{
  "dataset": "Sentinel-2 satellite tiles (TerraMesh)",
  "translate": 0.06,
  "mlp_ratio": 4,
  "qk_norm": false,
  "parallel_block": false,
  "dropout": 0.05,
  "moe": "soft",
  "slots_per_expert": 1,
  "max_steps": 6600,
  "lr_schedule": "cosine",
  "final_lr_fraction": 0.05
}
Rows from expert 6 of block 3, named by matrix and row number. Rows with one number belong to one neuron. Each number is 128 + 24 x the weight over its row's rms, rounded and kept within 0 to 255. All counts start at 0. Numbers have three digits each. After the name is the row's rms in percent of the matrix's.
# up: expert up (model.blocks.3.mlp.up, 64x32x64), inputs 0-63
# down: expert down (model.blocks.3.mlp.down, 64x64x32, transposed), outputs 0-63
up.0 050:160096122129114089173145159129191142085160119087134115156152135124127110105172127167115136149108157137149112153136149142132095135171100110128115112093149155119150150144150090121117107136113121
down.0 061:130078093102119131115148124113092119133147146099142127110136133107110139094132144142123155093160118124101148155135157136106130101127136086172157120093162123109090153114133161149106168189093120
up.1 046:123116109155186086150110123127133142077156134131154087148113146138147086125181147148122146115136124122106139156107123079104118127152115162124135130174142106087122134115128098131136082109140159
down.1 063:126164127099109137095100148086135183114110113135130122126145131134101115135149135122102141094151169158146108111126081125153126159082126139130091147124094128111122140134120159096104082137073093
up.2 051:116117116127146098126155104099128149148196092145161117125172132129117141131110131149107184132127119106182154146102125145153082091149119143131113125167088148125125102130137108121151137083125116
down.2 056:125082113139141111133107122131130133141115139106163138154121116132122170106139082139162103148098127132090150190172128165126147138188118134145152111159153091169142104144112125151134145108106112
up.3 041:139140102151119115141110125120155124122163158108127128132111153110158154126135097117080149093117170105183136105102122114134139090140135105132103171138129113117121140097068104162115083103135087
down.3 069:101179128119082121066111119114107132127121119119116127115097113107071138121148105144111106098139132098158132119150093089128119150113095102123115133094151147142156106151176169099143126108136154
up.4 050:155106108150098101139160144108069113125117114191104124111111143143157092127170118166150119128161096118153137128127123107163175136117153145124126093127112119102149158138134138149123117071143136
down.4 060:121183113095116128181131075142104138101118121149121085121107123114082121129161107129109146164136132147127138118098133149131119120172135110156143152119116124126114106112124097191086168108112124
up.5 040:122115120133128072105127114101051113120108122089146130112097150151115154156090172121191155126150114145130094158127107120136137129116135151112104150115100161151090114130124100132130131149126111
down.5 045:162128130155068150084135141162155147183135114137146092140162152126139135142152158096133109160095112106110139114152121159131146111114134127116117116125100075101124129160097138139122134117178157
up.6 043:137087118180170090158170111143096128114123170095094137159109133121089107121168145123137131130163168114116097143126148113120094104119097132157124130098111116121109159122124142143079115139130154
down.6 059:121147102079121117115144131153117150137146124184138147099141117099118142138083134109107100137104072113142133127166145159118149111153155192113135142139162124116137125105126161132105086089104112
up.7 038:136137130079184094113111130110131136108156118163139123136087137142181166177161139107122130128140119098129124130136136123170123133124133178156118114102120124092123117128081082141122111099168119
down.7 061:131115135157111163128112146130066148171135093131120124096137121129167123104102133107125149121117133128128114141090120122188174128097120068118154125131132143122134132096120093143065132140132161
up.8 041:116092176145078128166156124080115133142137133170137147138107117142128156120102122128099097085131137151111182129075139108118106113115082108108144144106111112082127124161120127119158133140138123
down.8 057:164147122147087143120095123094105080139139127107146163104134185144129128141146116145104101172136113132175125097129145132133107138136097117165140125080136121128176156161149151129133156101143097
up.9 043:160065106162142110145118116150120128080141134135098122151129143106112092106119110143101131131143086128154116164088152106110124086123123167188123114141107120112128136111139132121086137154099091
down.9 055:111111150124135168146111116110124140152127130162104178101089135129107067150141141129093109156105120125130163161175131135173097148107117107155136128128136158112175099123111153128149147097112155
up.10 045:158102160099109126153115108147112099069200130093112129118135168101112133153129124116096109144158121112111167119110153109119134132166106120096142104125110132167131124124111143135167097100105151
down.10 055:125148136127169122095140135116159115083136083186125135132130099142094113112137128109128162120143136133122113182138102124101168127133119119136179066143114119113136120127159092168157104132101133
up.11 045:108127147149121125175135124116157179141152148112153121164130089132122106154143117121130124116148115149115087148110138146134113099131089118202082090117092125116095157115134119134142091111137088
down.11 057:104104102093121130118125119141122124110144117092153155161126135107160148147122147112133153117094130130128111145115135129162116139156173173135133171091100128114165111096157147105152138184150064
up.12 046:161117141131153150148154134094127145106157165128112138173099169176112134119136121107159109091142108138133142101118164119183162141141109100119140120094112091103152117114164125139115099170104140
down.12 056:172147138098120156166116123112127109155109130126143136130149174118123122126131139118119115085076156098166107121125126165130091114134131147131161100134091129140146111078115169076084130126112097
up.13 043:138111111137177116154111080116137115117155124170156132095135144126092153099189132107159120113142158143143169149128136096123104078154131108113114164139117114141106152151141145147171133159146124
down.13 063:112108118135109079141082111099138144091119112133117123135112147119146139134078158140153159122128130156079164132125163139133162107112154124114121113139102116142154169097114148070162136077133123
up.14 039:104096176100169110140121124132145135134156128139156099150125126152103127148096125142111126110163114112132088177127121126155167134130130211148115141116128126127140136122085119135145113094090084
down.14 065:138144131064136171140132115142126156119147119113170094148139138125112118154149098112156124167103127159169143135105121126140091135160137093097130121173112150107079116086128112165134132155104147
up.15 049:149163119124133085129132105095109118098172138123108101099134123095150096183129105149135084069150091160137112167137095141129143099125120152132159155151107113124120126105111125119127164150137145
down.15 065:145155126146111135135119122149160156112131172145111140083126145143124091116080165153159094126084105151147098128090128090093147130172138156116144130140138145122131118099109183162116145102126144
up.16 261:151149123107153154143130101174149115151119095141128117165115118125108118138125138133053119137109138127094142128131151128143079127117072164087131092143124131147089164134116126112116075151116115
down.16 283:159136135134126121134138146136131169123117170120095127103149120167185145105145076126152141127123131126142122135125083122110159130142133055129111143127118121127163095132119088118188134079124129
up.17 045:101097153130143093167117086112100158133153113109177155105145134120136147125110115152123137087180110138168117113127148132108097073121151109131141149136091130181113147148097141107130145152129117
down.17 055:148142118108160111108147068181128160157128149083126134127137131145117155109102095109143168157132119130095105109131094136121148112076108139124134150091122128171135086147139118142103141142124173
up.18 252:124157140099158145134105120168173109140110077155136107102104120143121131113110126107051122140116135105087130106142142135106097115085126167109152096160127128156081117122126146111127137127155146
down.18 246:187123123115124108130150126133142154127122149127099138156159116157178120097150075121158144118122134121140158143124112120129141104150124047129123126119123107135168126121116065137171110097132131
up.19 042:118127151155160150146127150155123113127146078084145077122161140155132118123130144102142116110130137089180155106116117146142108099103090134131122129098109145097149133164162150169163104114091109
down.19 059:124143146138109106152120136167072121107113130127137146122135123106132089065128161140149090162112151157137158118111105122121145122154120120159085098130129078115090137106147130171119142116180138
up.20 036:116107127157129146140122071142153134152161129123111087121139118114127178143142105134057153122133136143135112186135124111163110134125096151139136175157127124159104127144119111184105108115139143
down.20 067:149184127105154119111177104160124087166152132181131170115109141137133115116117126155129096155107140136092110140104132134153092116150170123154110125132153157123094121115124125112088118169119104
up.21 039:124126114171138121139137087147147122096125086126163144133112140108135127147102108116112088081143106151147116136132125091133086174100116102135103157181083122104157134130160112165149105097130125
down.21 062:107163110160134127107168127126108133127121148174107099068154125139144145123157086138162129102107116122082163142147153123188149160112131114082120159154126120127162119105134148120117137127104112
up.22 049:128123137120149123118164086130150099143110132165113118155104128101099150148124096117157119079148156173160137136132152091108136106123133147165156112120111146117126148090154158136090131187146088
down.22 065:112162110146154102133131119140099145108144127108142111106147105098120134107156123138098119108118151104117132080066148112157078137146109111149139135081165190119145132177120149157128131144139146
up.23 364:107142142124140081122115150156174150139123162155120135117141109146099099098128098079157103138121090162116137116080133143120159139137152088153141150156140093134142087138133088131136166097131147
down.23 270:146109134120170144143137118116122106142156081133121119134126135099117136149141157122088160113122147100126147143173135130112100057117117130123156059128121150131107179098137113177156133141131113
up.24 043:111124133142133128123128112130113098161113122109124120112147110112115126116108193090119109113118152115105140163179162154183125153113109138129121153110036115152157120151151129159138125117118133
down.24 054:122133152121109130129123159104140158178150123084113150118112126119115130137153127158129140155141156134065133136133117095132152159177139091119138135100178100126129144095134112175103182107150131
up.25 047:154099101100170138137107071124104135140157133085127104135107105117145153118148117124115106133126139091102151149126192130142104108120132135145105100124087125134126099123126126168139186146129178
down.25 070:176158132137138126119110142140138120128107155119123129199139133082157144118111174141165099146132137165102139139120137145101159149091180173136133137078155116126105095120119118150107127127117119
up.26 041:128087100137113127171095089069128162154141153167131111113136120107130151132106119151155112106163147162133141126133128074136117146139127155095147110126150123119161182121162116126173151121113120
down.26 058:063091118164164105149114102125134177146125152112151126144109149111127130116157142134153159102121136108094126102091134142062150122114102116121167106096114113137160147158132124125134108140092115
up.27 045:102091096141175131148119113105130172131162119179163120129123103067142147106117109120137136121107131129116129130152131094167135162125119134120136140135127122161131116143116119188083143149141185
down.27 063:117125097115137132097148116136147125126151112126114105127161100159129126111093153123155137118101103111124118156131138134134164113135116149084147148186138135153114193092120124093146160085106066
up.28 045:121084122123120106140126118125141126121129141081097102154092112119145146139188131137153127109155113097132139132092114096146125116141137149134212155126135150137156116162124135128158106144089180
down.28 057:128098121084117117125121134132158150142135126090091110154111141149142106120157160084130115152142160183116096123122125139144184126096157167085110104120179144122154129130128099135140127159106153
up.29 043:106151120114140138138157133134107137136168102089142120099139141105097123099111131115093152061095139137119151182151116126153145094159112124124175113115129111136156140094081150115177119118131119
down.29 059:146120075155098124115122065098133119145080134123121114094142142158118088087096104124147104131117151104138147096105124101121136141162104111076117105158113126102142130152132138121163108149145157
up.30 043:153072127129106098159151139142122092143146106125132164099106143153127165176141095135159124132153147121129077113133150095145102123163113111121140144133121118168130166102154116088170151114144108
down.30 063:159107110123120103164137133139139125123099099125133152116144076083122080079099137096104100105106122106128163103133148134147157155111114144125141085118112168120105146144117142097158103176117114
up.31 047:144111143113084114162146097156152171158149124138163107152130161115125161132155136122145129119167082115058132138108105118108125103124158143134147162102126068121114140127136142166102134133144121
down.31 071:106120153117124132130132130109204123098150107111087182106133168126152117090129145139147078114142088107168110161104146136148129147145134143102150130121100173122144126155107119104115128116119156