config.yaml
arch: "pvt"
model: "masked image model"
dataset: "Sentinel-2 satellite tiles (TerraMesh)"
train_examples: 36250
image_size: 64
crop_scale_min: 0.7
horizontal_flip: true
translate: 0.06
method: "simmim"
mask_ratio: 0.6
loss: "l1"
norm: "layernorm"
norm_position: "pre"
activation: "squared_relu"
mlp_ratio: 4
head_dim: 32
fused_qkv: false
qk_norm: false
parallel_block: false
dropout: 0.05
inner_norm: false
moe: "soft"
num_experts: 64
moe_every: 2
expert_mlp_ratio: 0.5
slots_per_expert: 1
shared_expert: false
patch_size: [4, 4]
conv_stem: false
depths: [8, 8]
widths: [64, 128]
residual_init: "none"
optimizer: "adamw"
lr: 0.0033
beta1: 0.85
beta2: 0.98
eps: 1e-06
grad_clip: 5.0
steps: 6600
batch_size: 64
epochs: 11.7
lr_schedule: "cosine"
final_lr_fraction: 0.05
warmup_steps: 330
weight_decay: 0.2
Rows from expert 39 of block 3, named by matrix and row number. Rows with one number belong to one neuron. Each number is 128 + 32 x the weight over its row's rms, rounded and kept within 0 to 255. All counts start at 0. After the name is the row's rms in percent of the matrix's.
# up: expert up (model.blocks.3.mlp.up, 64x32x64), inputs 0-63
# down: expert down (model.blocks.3.mlp.down, 64x64x32, transposed), outputs 0-63
up.0 058 [150 140 105 132  56 114 166 154 170 127 132 133 114 162  95 168 166 131 149 103 124 113 145  87 106  97  84 135 128 134  83 157 131 173 160 141  87 120 108 115  85 136 120 130 148 118 204 143 135 119  60 120 131 165  84 120 134  41  92 159 205  85 143 124]
down.0 080 [184 123 125  98 153 131 141 154 140 117 112 164 165 127  97 125 125  95 142 160 155 128 152  88 131 187 124 102 146  98 125  91  82 175 106  98 105 140 138 120 107 104  71  81 113 171 116  54 115  89  86  88 195 115 198 167 126 123 142  91 149  99 134  66]
up.1 266 [ 34 158 154 116  96 136  82 114 149 203 158 118  79  84 137 150  94 157 109 135 117 130  64 117 128 101 131 149 153  94 195 178  68 130 129 137  81  97 136 140 151 145 152  84 163  97 137 134 127  96 154 113 100 127  77 150  96 116 112 130 169 148 152 148]
down.1 226 [133  78 113 111 143 180 149 182  93  77 121 127 114 167 101 103 116  95 126 115 119 112 162 100 161 168 130  98 129 100 130 124 191 125 147 127 171 155 186 155 166  79 130 141  84 166 142 178 108 117 133 114 171 117 230  97 109 145 156 115  75  93 137 148]
up.2 107 [111 127 151 138 128 137 118 124 139 209 114 113 162 136 108 125 154 111 127 172 113 122 117 195 157 127 146 163 159 120 131 154 140 137 120 137 145 144  89  12 192 117  96 109 150 102 108 122 120 128   4 138  94 105 128 144 145 166 140 129 141 134  99 118]
down.2 114 [125 102 113 114 144 149 171 120 161   8 177 139 151 157 160  96 142 147 159 106 147 151  77 134 109  76 121  38 120 143  81 157 148 105 113  81 107  69 155 145  89 147 106 136 109 106 127 137 132 152 123 121 158 122 152 121 140  82 167 166 135 148 102 131]
up.3 054 [124 120 125 140 125 180 146  82 164 126 211 139 121 149 101 170 152  54 177 134 121  91 156 146 105 223 148 145 140  94 121  86  88  88 119 176  73 121 136 141 113 100  93  94 130 162 108 156 124 144 109 110 148 110  74 146  77  98 148 154 137 139 120 118]
down.3 070 [121 162 147 144 135  96 127 128 206 123 101 105 135  94 160 138 111 142 112 101 158  68 191 161 122  71 122 150 147 174 160 154 125 108  98 117 132 148  68 115 144  89  88 123 185 135 129  75 155 100 131 189 113 162 140 159 206 145 132 111  98 101 180 140]
up.4 049 [175 103 114  95 110 176 152 150 182 115 110 132 133 195 172 142 135 158  89 100 160  76 114 152 139  94  67 170  60 153 174 122  94 154 162 114  87 159  85  98  91 111 133 115 120 158  80  80 144 149 160  91 151 131 145 167 128 103 168 139 116  88 122 135]
down.4 064 [119 160 187 122 159 121 125 169 102 124 102 192  79 124 140 116 157 147  79 147 166 127 131 118 119 157 175 107  48 133 147 136 124 126 136 153 103  76 113 130 135 171 137 107 144 115 110 115  69  91 144 107 104  40 149 134 123 185 141 164 154  49 144 122]
up.5 081 [ 74 116 134 159 149 159  74 130 128 196  68 107 149 141 123 123 121 142 135 168 132 130  89 115 133 127 129  98 138  95 132 149 128 140  72 126 168 189 101  71 217 129  88 161 108 103  77 115 136 128  64 124 126 165 121 124 165  87 196 126 144 151 123 153]
down.5 089 [115 124 129 129 124 163 143 138 132  30 131 156 136 170 148 138 132 138  86  87 133 126 186 166 149  93 124 133 123 152 113 145 175 107 132 145 159  34 159 180  91 116  96 153 143  86 147  73 135 153 174 122 144 116 146 102 180 152 184 178 139  95 104 128]
up.6 053 [108 120 143 112 165 130 209 120 139 135 101 164 117 153 121 128 105  95 153 116 127  79 136 174 111  52  94 125 164  88 186 126 140 103 146 110 167 158 124 109  81 157 101  82  80 138 132  93 151 167 114  87 155 129 171  80 167  74 143  77  81 153 148 121]
down.6 071 [ 65  60 117 178 103 139 111 108 191 141  94 139 129  85 131 101 160 135  92 112 102 121 175  99 136 144 110 131 144  35 149 133 128 183 111 158 119 190 111 139 122 138 146 120 115 129 182 140 111 173 137 100 134 203 151 168 162 144 167 105 118 133  97 155]
up.7 092 [134 178 100 120 118 111 135 109 136  93  88 158 153 137 118 156 112 158 122  78 128 184 160 124 151 119  81  51  91 122 115 113 151 126 111 110  71 135 195 198  47 150 130 170 140 151 173 171  78 134 130 161 142 162  99 141 120  98 104 164 126 124 162 141]
down.7 092 [101 104 109 173 182 169 123 137  72 124  94  89 201 162 165 101 179 128 116 119 140 138 155 140 131 113 176 112 142 110  52 147 108 126 132  91 137 118 101  64 161 128 136 126 143  94 109  83 116  98  38 120  96 135 145 173 148 161 110  87 113 125  92 130]
up.8 074 [ 58 159 103 104 131 124 135  82 119 194 168 165  68  90 122 136 108 138 115 115  98 144 131 151 130 115 116  82 167 112 137 185  93 114 145 118  94 159  98 117 155 137 128  81 154 114 151 127 167 106 162  96  55 192  80 150 112 114 165 154 164 126 171 176]
down.8 080 [125 174 168 109 154 181 115 105  63  28  92 119 124 107  91 136 111 103 173 103 112 123  98 138 117 198 111 134  73 149 161 131 130 131 191 117 144 151 171 142 147 106 122 135 115 122 101 127 125 121 134 131 137 132 194  71 117  70 149 100 147 136 159  81]
up.9 069 [102 130 126  60 117 138  89  74  91 128 147 153 103 111 130 148 131 140 157  66 161  94 137  97 150  77 125 120  87 106 175 124  60 162 105 139 130 176 130 124 159 134  71 128 121  78 119 136 161 181 142 160  72 122  90 126 137  94 118 128 131 134 197 197]
down.9 077 [137 151 119 134 146 172  49 129 154 118  96 180 101 157 104 138 111 133 125 133  88 103  84 196 144 171  96 192 107 117 129  69 109 147 131 133 135 149 149 168  86 150 110 153 131 138 124 125  86  95 120 108 142  84 103  76  63 183 170 139  99  99 181 141]
up.10 109 [ 80 127 181 129 160 134  93  39 128 128 136 161 182 134 115 143 135 150  84 112 126 154 118 177 127 137  98  62 133  83 173 152 140 157  85 134  98 109 121 217 140 120  78 118 139  97 101 135 161 148 166  98 103 111 122  90 137 127 189 128 111 105  93 159]
down.10 092 [128 131 113 151 113 121 130 166  83 160  75 105 115  62 126  62 136 133 112  84 120  86 123 132 128  61 137 172 128 190 143 165 129 134 180 141 168 191 142 133 165 171 172 110 104 135 142  94 114  69 136 117 170 144 144 151 130 176 139  97 173 128 144  71]
up.11 043 [ 82  51 118 118 121 186 158  81 154 116 137 112 104 101 131  69 148 142  93  93 146 148  99  77 129 100 169 108 117 149  77 116  81  99 143 160  86 130 162 102 119 176  97 178 162 148 121 120 159 131  93 118 104 147 188 120 166 121 130 140 109  48 149 108]
down.11 060 [176 111 127 123 111 162  80  94 163 148 127 104 151 129 102  83 177 170 129 100  90 127  91  94 148  87 100 104 162 143 117 171 156 146 202 154 174 124 128  95  86 126 113 148  95 133 139 104  57 135  89  66  95 116 147 101 110 185 100  91 143 153 128  77]
up.12 067 [106 101 122 116 194 134 106  90 140 148 120  59 161 111  73 104 127 103 180 145 116 129  54 113  81 134 124 120 154 134  95 111 114 170  88 186 129 138  96 149 156 129 121  72 135 153  63 159 143  68 129 116 143 105 114 126 125 113 180 180 145 125 192 115]
down.12 070 [161 157 114 136 157  85  82 169 111 136 111 190 130 148 171  56 106 127 109 144 113 147 145 127 207 116 138 139 104 116 143 152 120 129  98 103 152 133 133 132 156 155 177 186 111  79 129  62 160 152 166 150 116 165 132 162 120  95 107 117 115  74  86  54]
up.13 046 [220 112 157 184 102 124 109 118 136  49  63 117 106 130 142  92  78  60 131 154 160 150 160 144 124  80 120 115 131  92 120 123  90 154  91 136 131 127 100  80 105 150 109  94 116 139  71 101 135 139  77 144 138 163 119 184 135 143  97 116 168 132 126 106]
down.13 076 [118 116 103  53 151  73 105 155  85 138  99  44 161 144 119 107  90 142  73  59  80 175 179 137 178  93 149 138 124  97 131 133  91 139 136 145 111 112 150 114 136 131  88 108 113 103 118 151 117 152 159 160 164 159 120 141 122 172 126 128 131 131 206 156]
up.14 181 [123 177 135 124 207 103 183 151 147 166 177 104 162 101 109 162 140 109 157  91 125 147 101 122 135 151 137 138 122  92  99  72 116 134  87 168 127 128  97 174 151 109 121 140 108 129  36 105  88 169  85 113 172  89 143 169 141  96  97 106 131 155 111  71]
down.14 180 [ 43 104 134 118 109 198 110  95 151 146 141 189  96 137 195 101  96  97  90 163 103 126 135 128 126  87 143 136 188 115 111 147 139 162 140 103 112  88 156  98  97  99 161 126 155 121 181 108 171  94  96  96 141 147 114 136 126 196 144 136 139 101 144 190]
up.15 064 [109  71 158 129 155 125  88 152 149 160 149 142 156 130 148 111  85 126 155 126 115  82 129 160  74 153 122  83 113 124 116 102  51 103 102 112 145  96 137 150 180 118  26 159 131 151 117 123 108 158 125 104 153 110 113 180 153  66 194 169 145 129  95 125]
down.15 084 [114 102  83 124  83 116  61  87 155  77 156 122 115 127  94 146  78 174 145 105  87 154 133 115 131 141 115 157 115 107 133 123 165 146  78 162 133 181  95 166 134 146 179 162  85  70  92  85 130 123 145 109 152 156 163 195 172 125  86 140 172  92 126 149]
up.16 043 [211 128  93 130 124 126 119 123 159 101 205 191 119 142 118 126 150 147 173 117  65 109 136 143 143 127 101 187 199 173 129 116 165 104 116 117 147 168 186 180 137 109  86 130 161  99 171  99 133  92 112 165 111 131 134 120 154 177 111 144 132 139  88 138]
down.16 067 [ 92 113 170 115 111  49 107  98  74 168 142 115  73 158 185 102  93 105 138 121 119 113 126 124 122  82 139 137 118 186 114 106 203 123 122 136 161 107  73  44  93 115 137 161 138  94 132  77 122 144 119 136 161 127 125 125 169  92 169 103 164 114 151 116]
up.17 140 [107 114 141 116 165 125  90 131 147 117 125 126 152 158 107 117 127 173 120 159 101 156 115 172 121 105 115  98 115 122 125 132 102 102  76 129 138 114  71 184 159 108  73 143 177 106  72  92 148 136 110  87 109 147  82 135 177  84 249 135 161 156 109  93]
down.17 133 [125  86  85 104 125 148 138 110 125  58 124 182 126 100 180  97 108 139 128 127 175 111 162 103 135 131  95 100 171  96 136  77 107 142 157 156 135 109 172 230  95 154 166 124 135 152 110  79 164  92 178 160 162 152 103 112 155 104 136 139 121  73  94 123]
up.18 125 [115 131 139 158 138 110 119 160 102 183 117 123 138 149 105 127 129 133 141 163 127 107 119 167 135 133 130 147 124 115 105 127 152 113 112 164 156 150 102   0 170 112  90  90 137 119  85 122 129 107  21 130  63 133 150 153 124 153 172 138 115 129 110 135]
down.18 115 [ 90  94 149  84 191 154 163 140 146  17 126 137 167 186 160 118 121 155 146 119 128 183 152 129 127 104 130  75 101  99  76 122 105 128  82 129 115 109 114 156 125 168  67 102 139 115 102 124 155 115 154 129 143 132 132 121 183 140 163 201 106 120 132 133]
up.19 054 [158  53 119 138  94 158 121 130  96 100  86 153 135  94 168 118 170 130 143 115 136  82 136 138 114 114 146 175  97  75 112 131 102 119  77 177 103 157 154 122 156 113 123 167 136  89 179 123  99  60 148 167 150 160 160 106  98  47 139 144 105 154 172  83]
down.19 061 [188 101 177 159 109 120 169  87 142 169 196 135 121 152 156 128 111 124 109 133  85 151 121 109 105 182  88 157 152 119  93 127 120 119 117 113 106 143 190 123 107 133 149 134 193 152 130 164 109  43  72  75  90 140 133 141  94 126  98  98  75 164 117 117]
up.20 056 [134 121 138 135  92  84  46 117 130 137 167 101 146 123 168 131 166  86 166 109 146 169 108 163  65 149  72  67  96 137 134 127 118 147 123 112 167 152 125  76 156 152 173  78 100  89 129 103  99 141 152 119 117  53 112 185 114 124 145 166 118 119 139 175]
down.20 083 [148 114 179 161  99  90 103 106 190 140 107 143 135 183 128 159 142  96 117 141 129 111 148 175 173 147 112 178  68 133 106 170 174 119 168 118 130 151 175 189 124 119  85 113 187 191 135 123 130 126 115 126 162 179 174 152 124  97  96 188 159 120 115 111]
up.21 105 [ 79 116 138 106 191 131 124 109 123 156 146 126 193  99 120 122  96 137 133 121 116 119 112 153 130  98  91  35 145 128 190 156 126 175  67 100 134 110 148 229 138 121  92 126 135  91 111 147 115 118 146 125  97 115  64 111 150 126 196 138 125 150 136 146]
down.21 100 [ 95 183 143 121  17 135  74 109 145 114  57 136 136 113 122  95 148 119 117 163 143  92 156  94 128  80 125 135 120 153  94 124 149  75 192 122 119 149 108  86 127 139 163 104 108 163 142 152 146 104 144 104 128 122 191 132 129 175 103  76 131 118  86  91]
up.22 070 [107 108 113  96 169 127 136 150 145 147 151 143 187 111 119  84  79 125 112 130  73 133 134 183 175 158 173 111 116 155 162 117  90 100  78 146 174 123 104  91 138 118  89 109 136 132  55  69  93 110 162  69 137 148 143 131 117 104 204 114 122  70 142 120]
down.22 073 [137 105 101 111 133  93  98  64 181  70 133 117  55 127 109 117 187 147 143 133 159 112 110 149  92 101 101 120 138 155 163 142 182 149 115 114 105 137 119 175 151 142 145 123  89  95 178 152 166 121 155  94 114  80 119 165 187  72 150 123 174 130  87 181]
up.23 067 [140 142 117 119 117 114  48 130 157 116 158 138  75 127 173 139 140 107 113  93 163  93 165  78  69 151 135  93 119  66 174 161 133 145  42 137  91 154 145 100 117 104 128 154 151 106 120 155 136  96 105 111  57 107 123 136 167  67 151  97  95 100 138 109]
down.23 084 [133 113 127 154 138 170 136 102 140 148  87 136 158 184 148 160  85 153 160 154 101 144 144 107 162 126  99 119 138 127 170  80 130 129 158 220  71  86 117 169 135 136 173 135 145 155 116 197 117 118 111 115 136 163 184 180 112 137  39  90 120 121 144 122]
up.24 058 [130 127  82 143  57 118 112 172 183  86  74 131  97 107 122 145 189  85 112 160 148 127 134 123 137  39  50 101 108 128 142 145 153 119  85  85 135 125 128 122 120 152 134 114  95 143 208 153 159 149 118 182 115 134  83 132 162 105 148 116 110 110 131 139]
down.24 076 [129 167 146 118 139 169  79 122 109 147 145 165 110 128 112 166 132 123 148 189 158 104 162  91 131 121  52 125 121 193 130  60 104 116 166 126 194 136  53 166  98 152  74 117 105 143 121 173 108 129 119 110 168 162 115 116 141 150 162 117  59 128 106 135]
up.25 086 [114 120 146 179 142 124  98  89  90 223 106 120 109  89 117 145 182 109 166  49 199  96 129 110 153 104 135 158 126 104 167 162 118 146 116 113 112 121 146 118 165 119 149 105 141  95 123 106 132 185 146  86 102  89  60 135  97  87 147 139 139 144 175 137]
down.25 092 [161 111 142 100 118 169 118 181 162 114 123 153 127 156 152 103  54 112 120 140  48 139 109 194 148 203 118 137 133 124 138  92 144 128 123  91 157 147 130 152 108  81 104 186  94 137 131 122 152  89 129 122 131 134 224 119 107 120 173 150  94 126 149 177]
up.26 056 [120 103  95 133 136 111 177  96 125 158 104 107 109 103 133 156 237 130 171 101 124 119 133 124 122 129 132 114 136 194 103 166 117 139 112 120 120  76 169 172 141 130 148 174 145 135 113  83 177 114 146 183 179  88 138 139 109 162 153 150 127 144  82  42]
down.26 077 [118 163 128 147 127  96 114  49 118  75 146  94 135  89 135 109 123 178 138  94 142 119 133 112 165 157 138 135 183 124 152 135 142  99  70 156  96  78  61 136 117  65 124 149  97  66 189 164 184 141 116 103 124 101  98  99 139 136  91 145 125  99 180 135]
up.27 053 [113 114 139 144 151 118 102 150 187 124 101 172 132 170  87 115 113  98 130 126 118 148 138  92 154 138 152  57  67 104 148 143  88 107 150  80  82 171 139 139  52 147 159 136 197  73 162 177 134 131 144 180 168 106 120 155 141 137 166 114  72 132 147 118]
down.27 080 [160 174 127 118 128  94 114 113 134 110 164 129 115 164  17  69  89 156 142 144 122 133 138 131  98 144 123  71 132 105  81 147  98 105 126 139 155 132  71  83 156 107 160 162  91 100 104 186 137  78 100  81 181 117 143 114 116 123  84 162 117 110  93 150]
up.28 056 [158 124 204 120 120 126 105 143 138 100 133 151  93 117  99 116 110 101 115 168 126 110 155 119 116 132 164  47 165 139 107 143  57  86 104 149 127 144 140 177 146 108 118 121  45 119 149 126 122 130 149 108 142 147  35  66 152 146 112 140 198 145 128 158]
down.28 075 [ 98  95  83 125  82  72 145 173 116 147 181 120 126 116  90 126 128 182  88 150 119 117  21  90 131 130 120 167  99 104 163 133 117 115 164 157 104 135 130 179 122 197 120 120  98 158  91 114  98 106  71 146 123 142 119 104 141 103 145 155 119 189  96 148]
up.29 068 [123 126 166  99 160 172 162 103 127 110  71 132 213 155 126 106  84 149 137 130 135 224 179 126  79 182 111 151 123 109 126 105 148 168 112 144 140  72  90  98 136  91 122 104 114 133 118 123 142 160 139 167 119 133 146 166 110 157  90 185 163 141  89  99]
down.29 074 [ 90 131  66 113  92 121 190  76 163 107 182  73 100 142 118 130  94 103 124 103 131  79 172 113 203 146 125 159 155  95  98 130 100 139 104 121 130 125 176 116 134 116 178  90 115 180 151 133 166 133 119 106 112 161 105 185 109  68 150 134 129 164 175 138]
up.30 069 [ 84 189 134 172 199  97 127 109 129 137 152  95 142 177 126 101 128 120 100 122 111 182 159  94 152 117  84 101 126  86 210  73 157 156  87 185 148 123 114 149 133  83 144 116  99 118  46 110 116 161 155 102 113 131 117 162 177 134 126 125 123 153 112 120]
down.30 079 [112  74 136 139 133 123 154  96 116 176  88 184 101 135 141 152 131 116  94 115 177  87 123 101 116  45 134 188 152 133 131 133 116  99 191 152  57 126 163 168 129 152 149 101 156 130 177 140  86 107 111 104  96 114 179 115 132  99 107 189 119 125 126 188]
up.31 226 [119 101 134 142 188 144  97 136 135 145 129 140 168 147 106  95 114 173 121 148 138 111 109 173 134 110 106  79 125 105 121 134 127 138  67 126 155 143  86 127 186 106  58 149 140  63  69 105 130 171 112 106  89 122  97 141 185  82 219 165 166 150 121 121]
down.31 180 [115 128 124 118 113 155 114  51 156  30 117 148 145 172 176  68 119 128 149 123 103 147 165 134  94  95 125 113 154 161 154 112  93 115 138 115 105  85 152 213  92 140 159 114 131  97 105 107 154 114 184 160 161 150 121 149 160 107 151 110 164  69 106 136]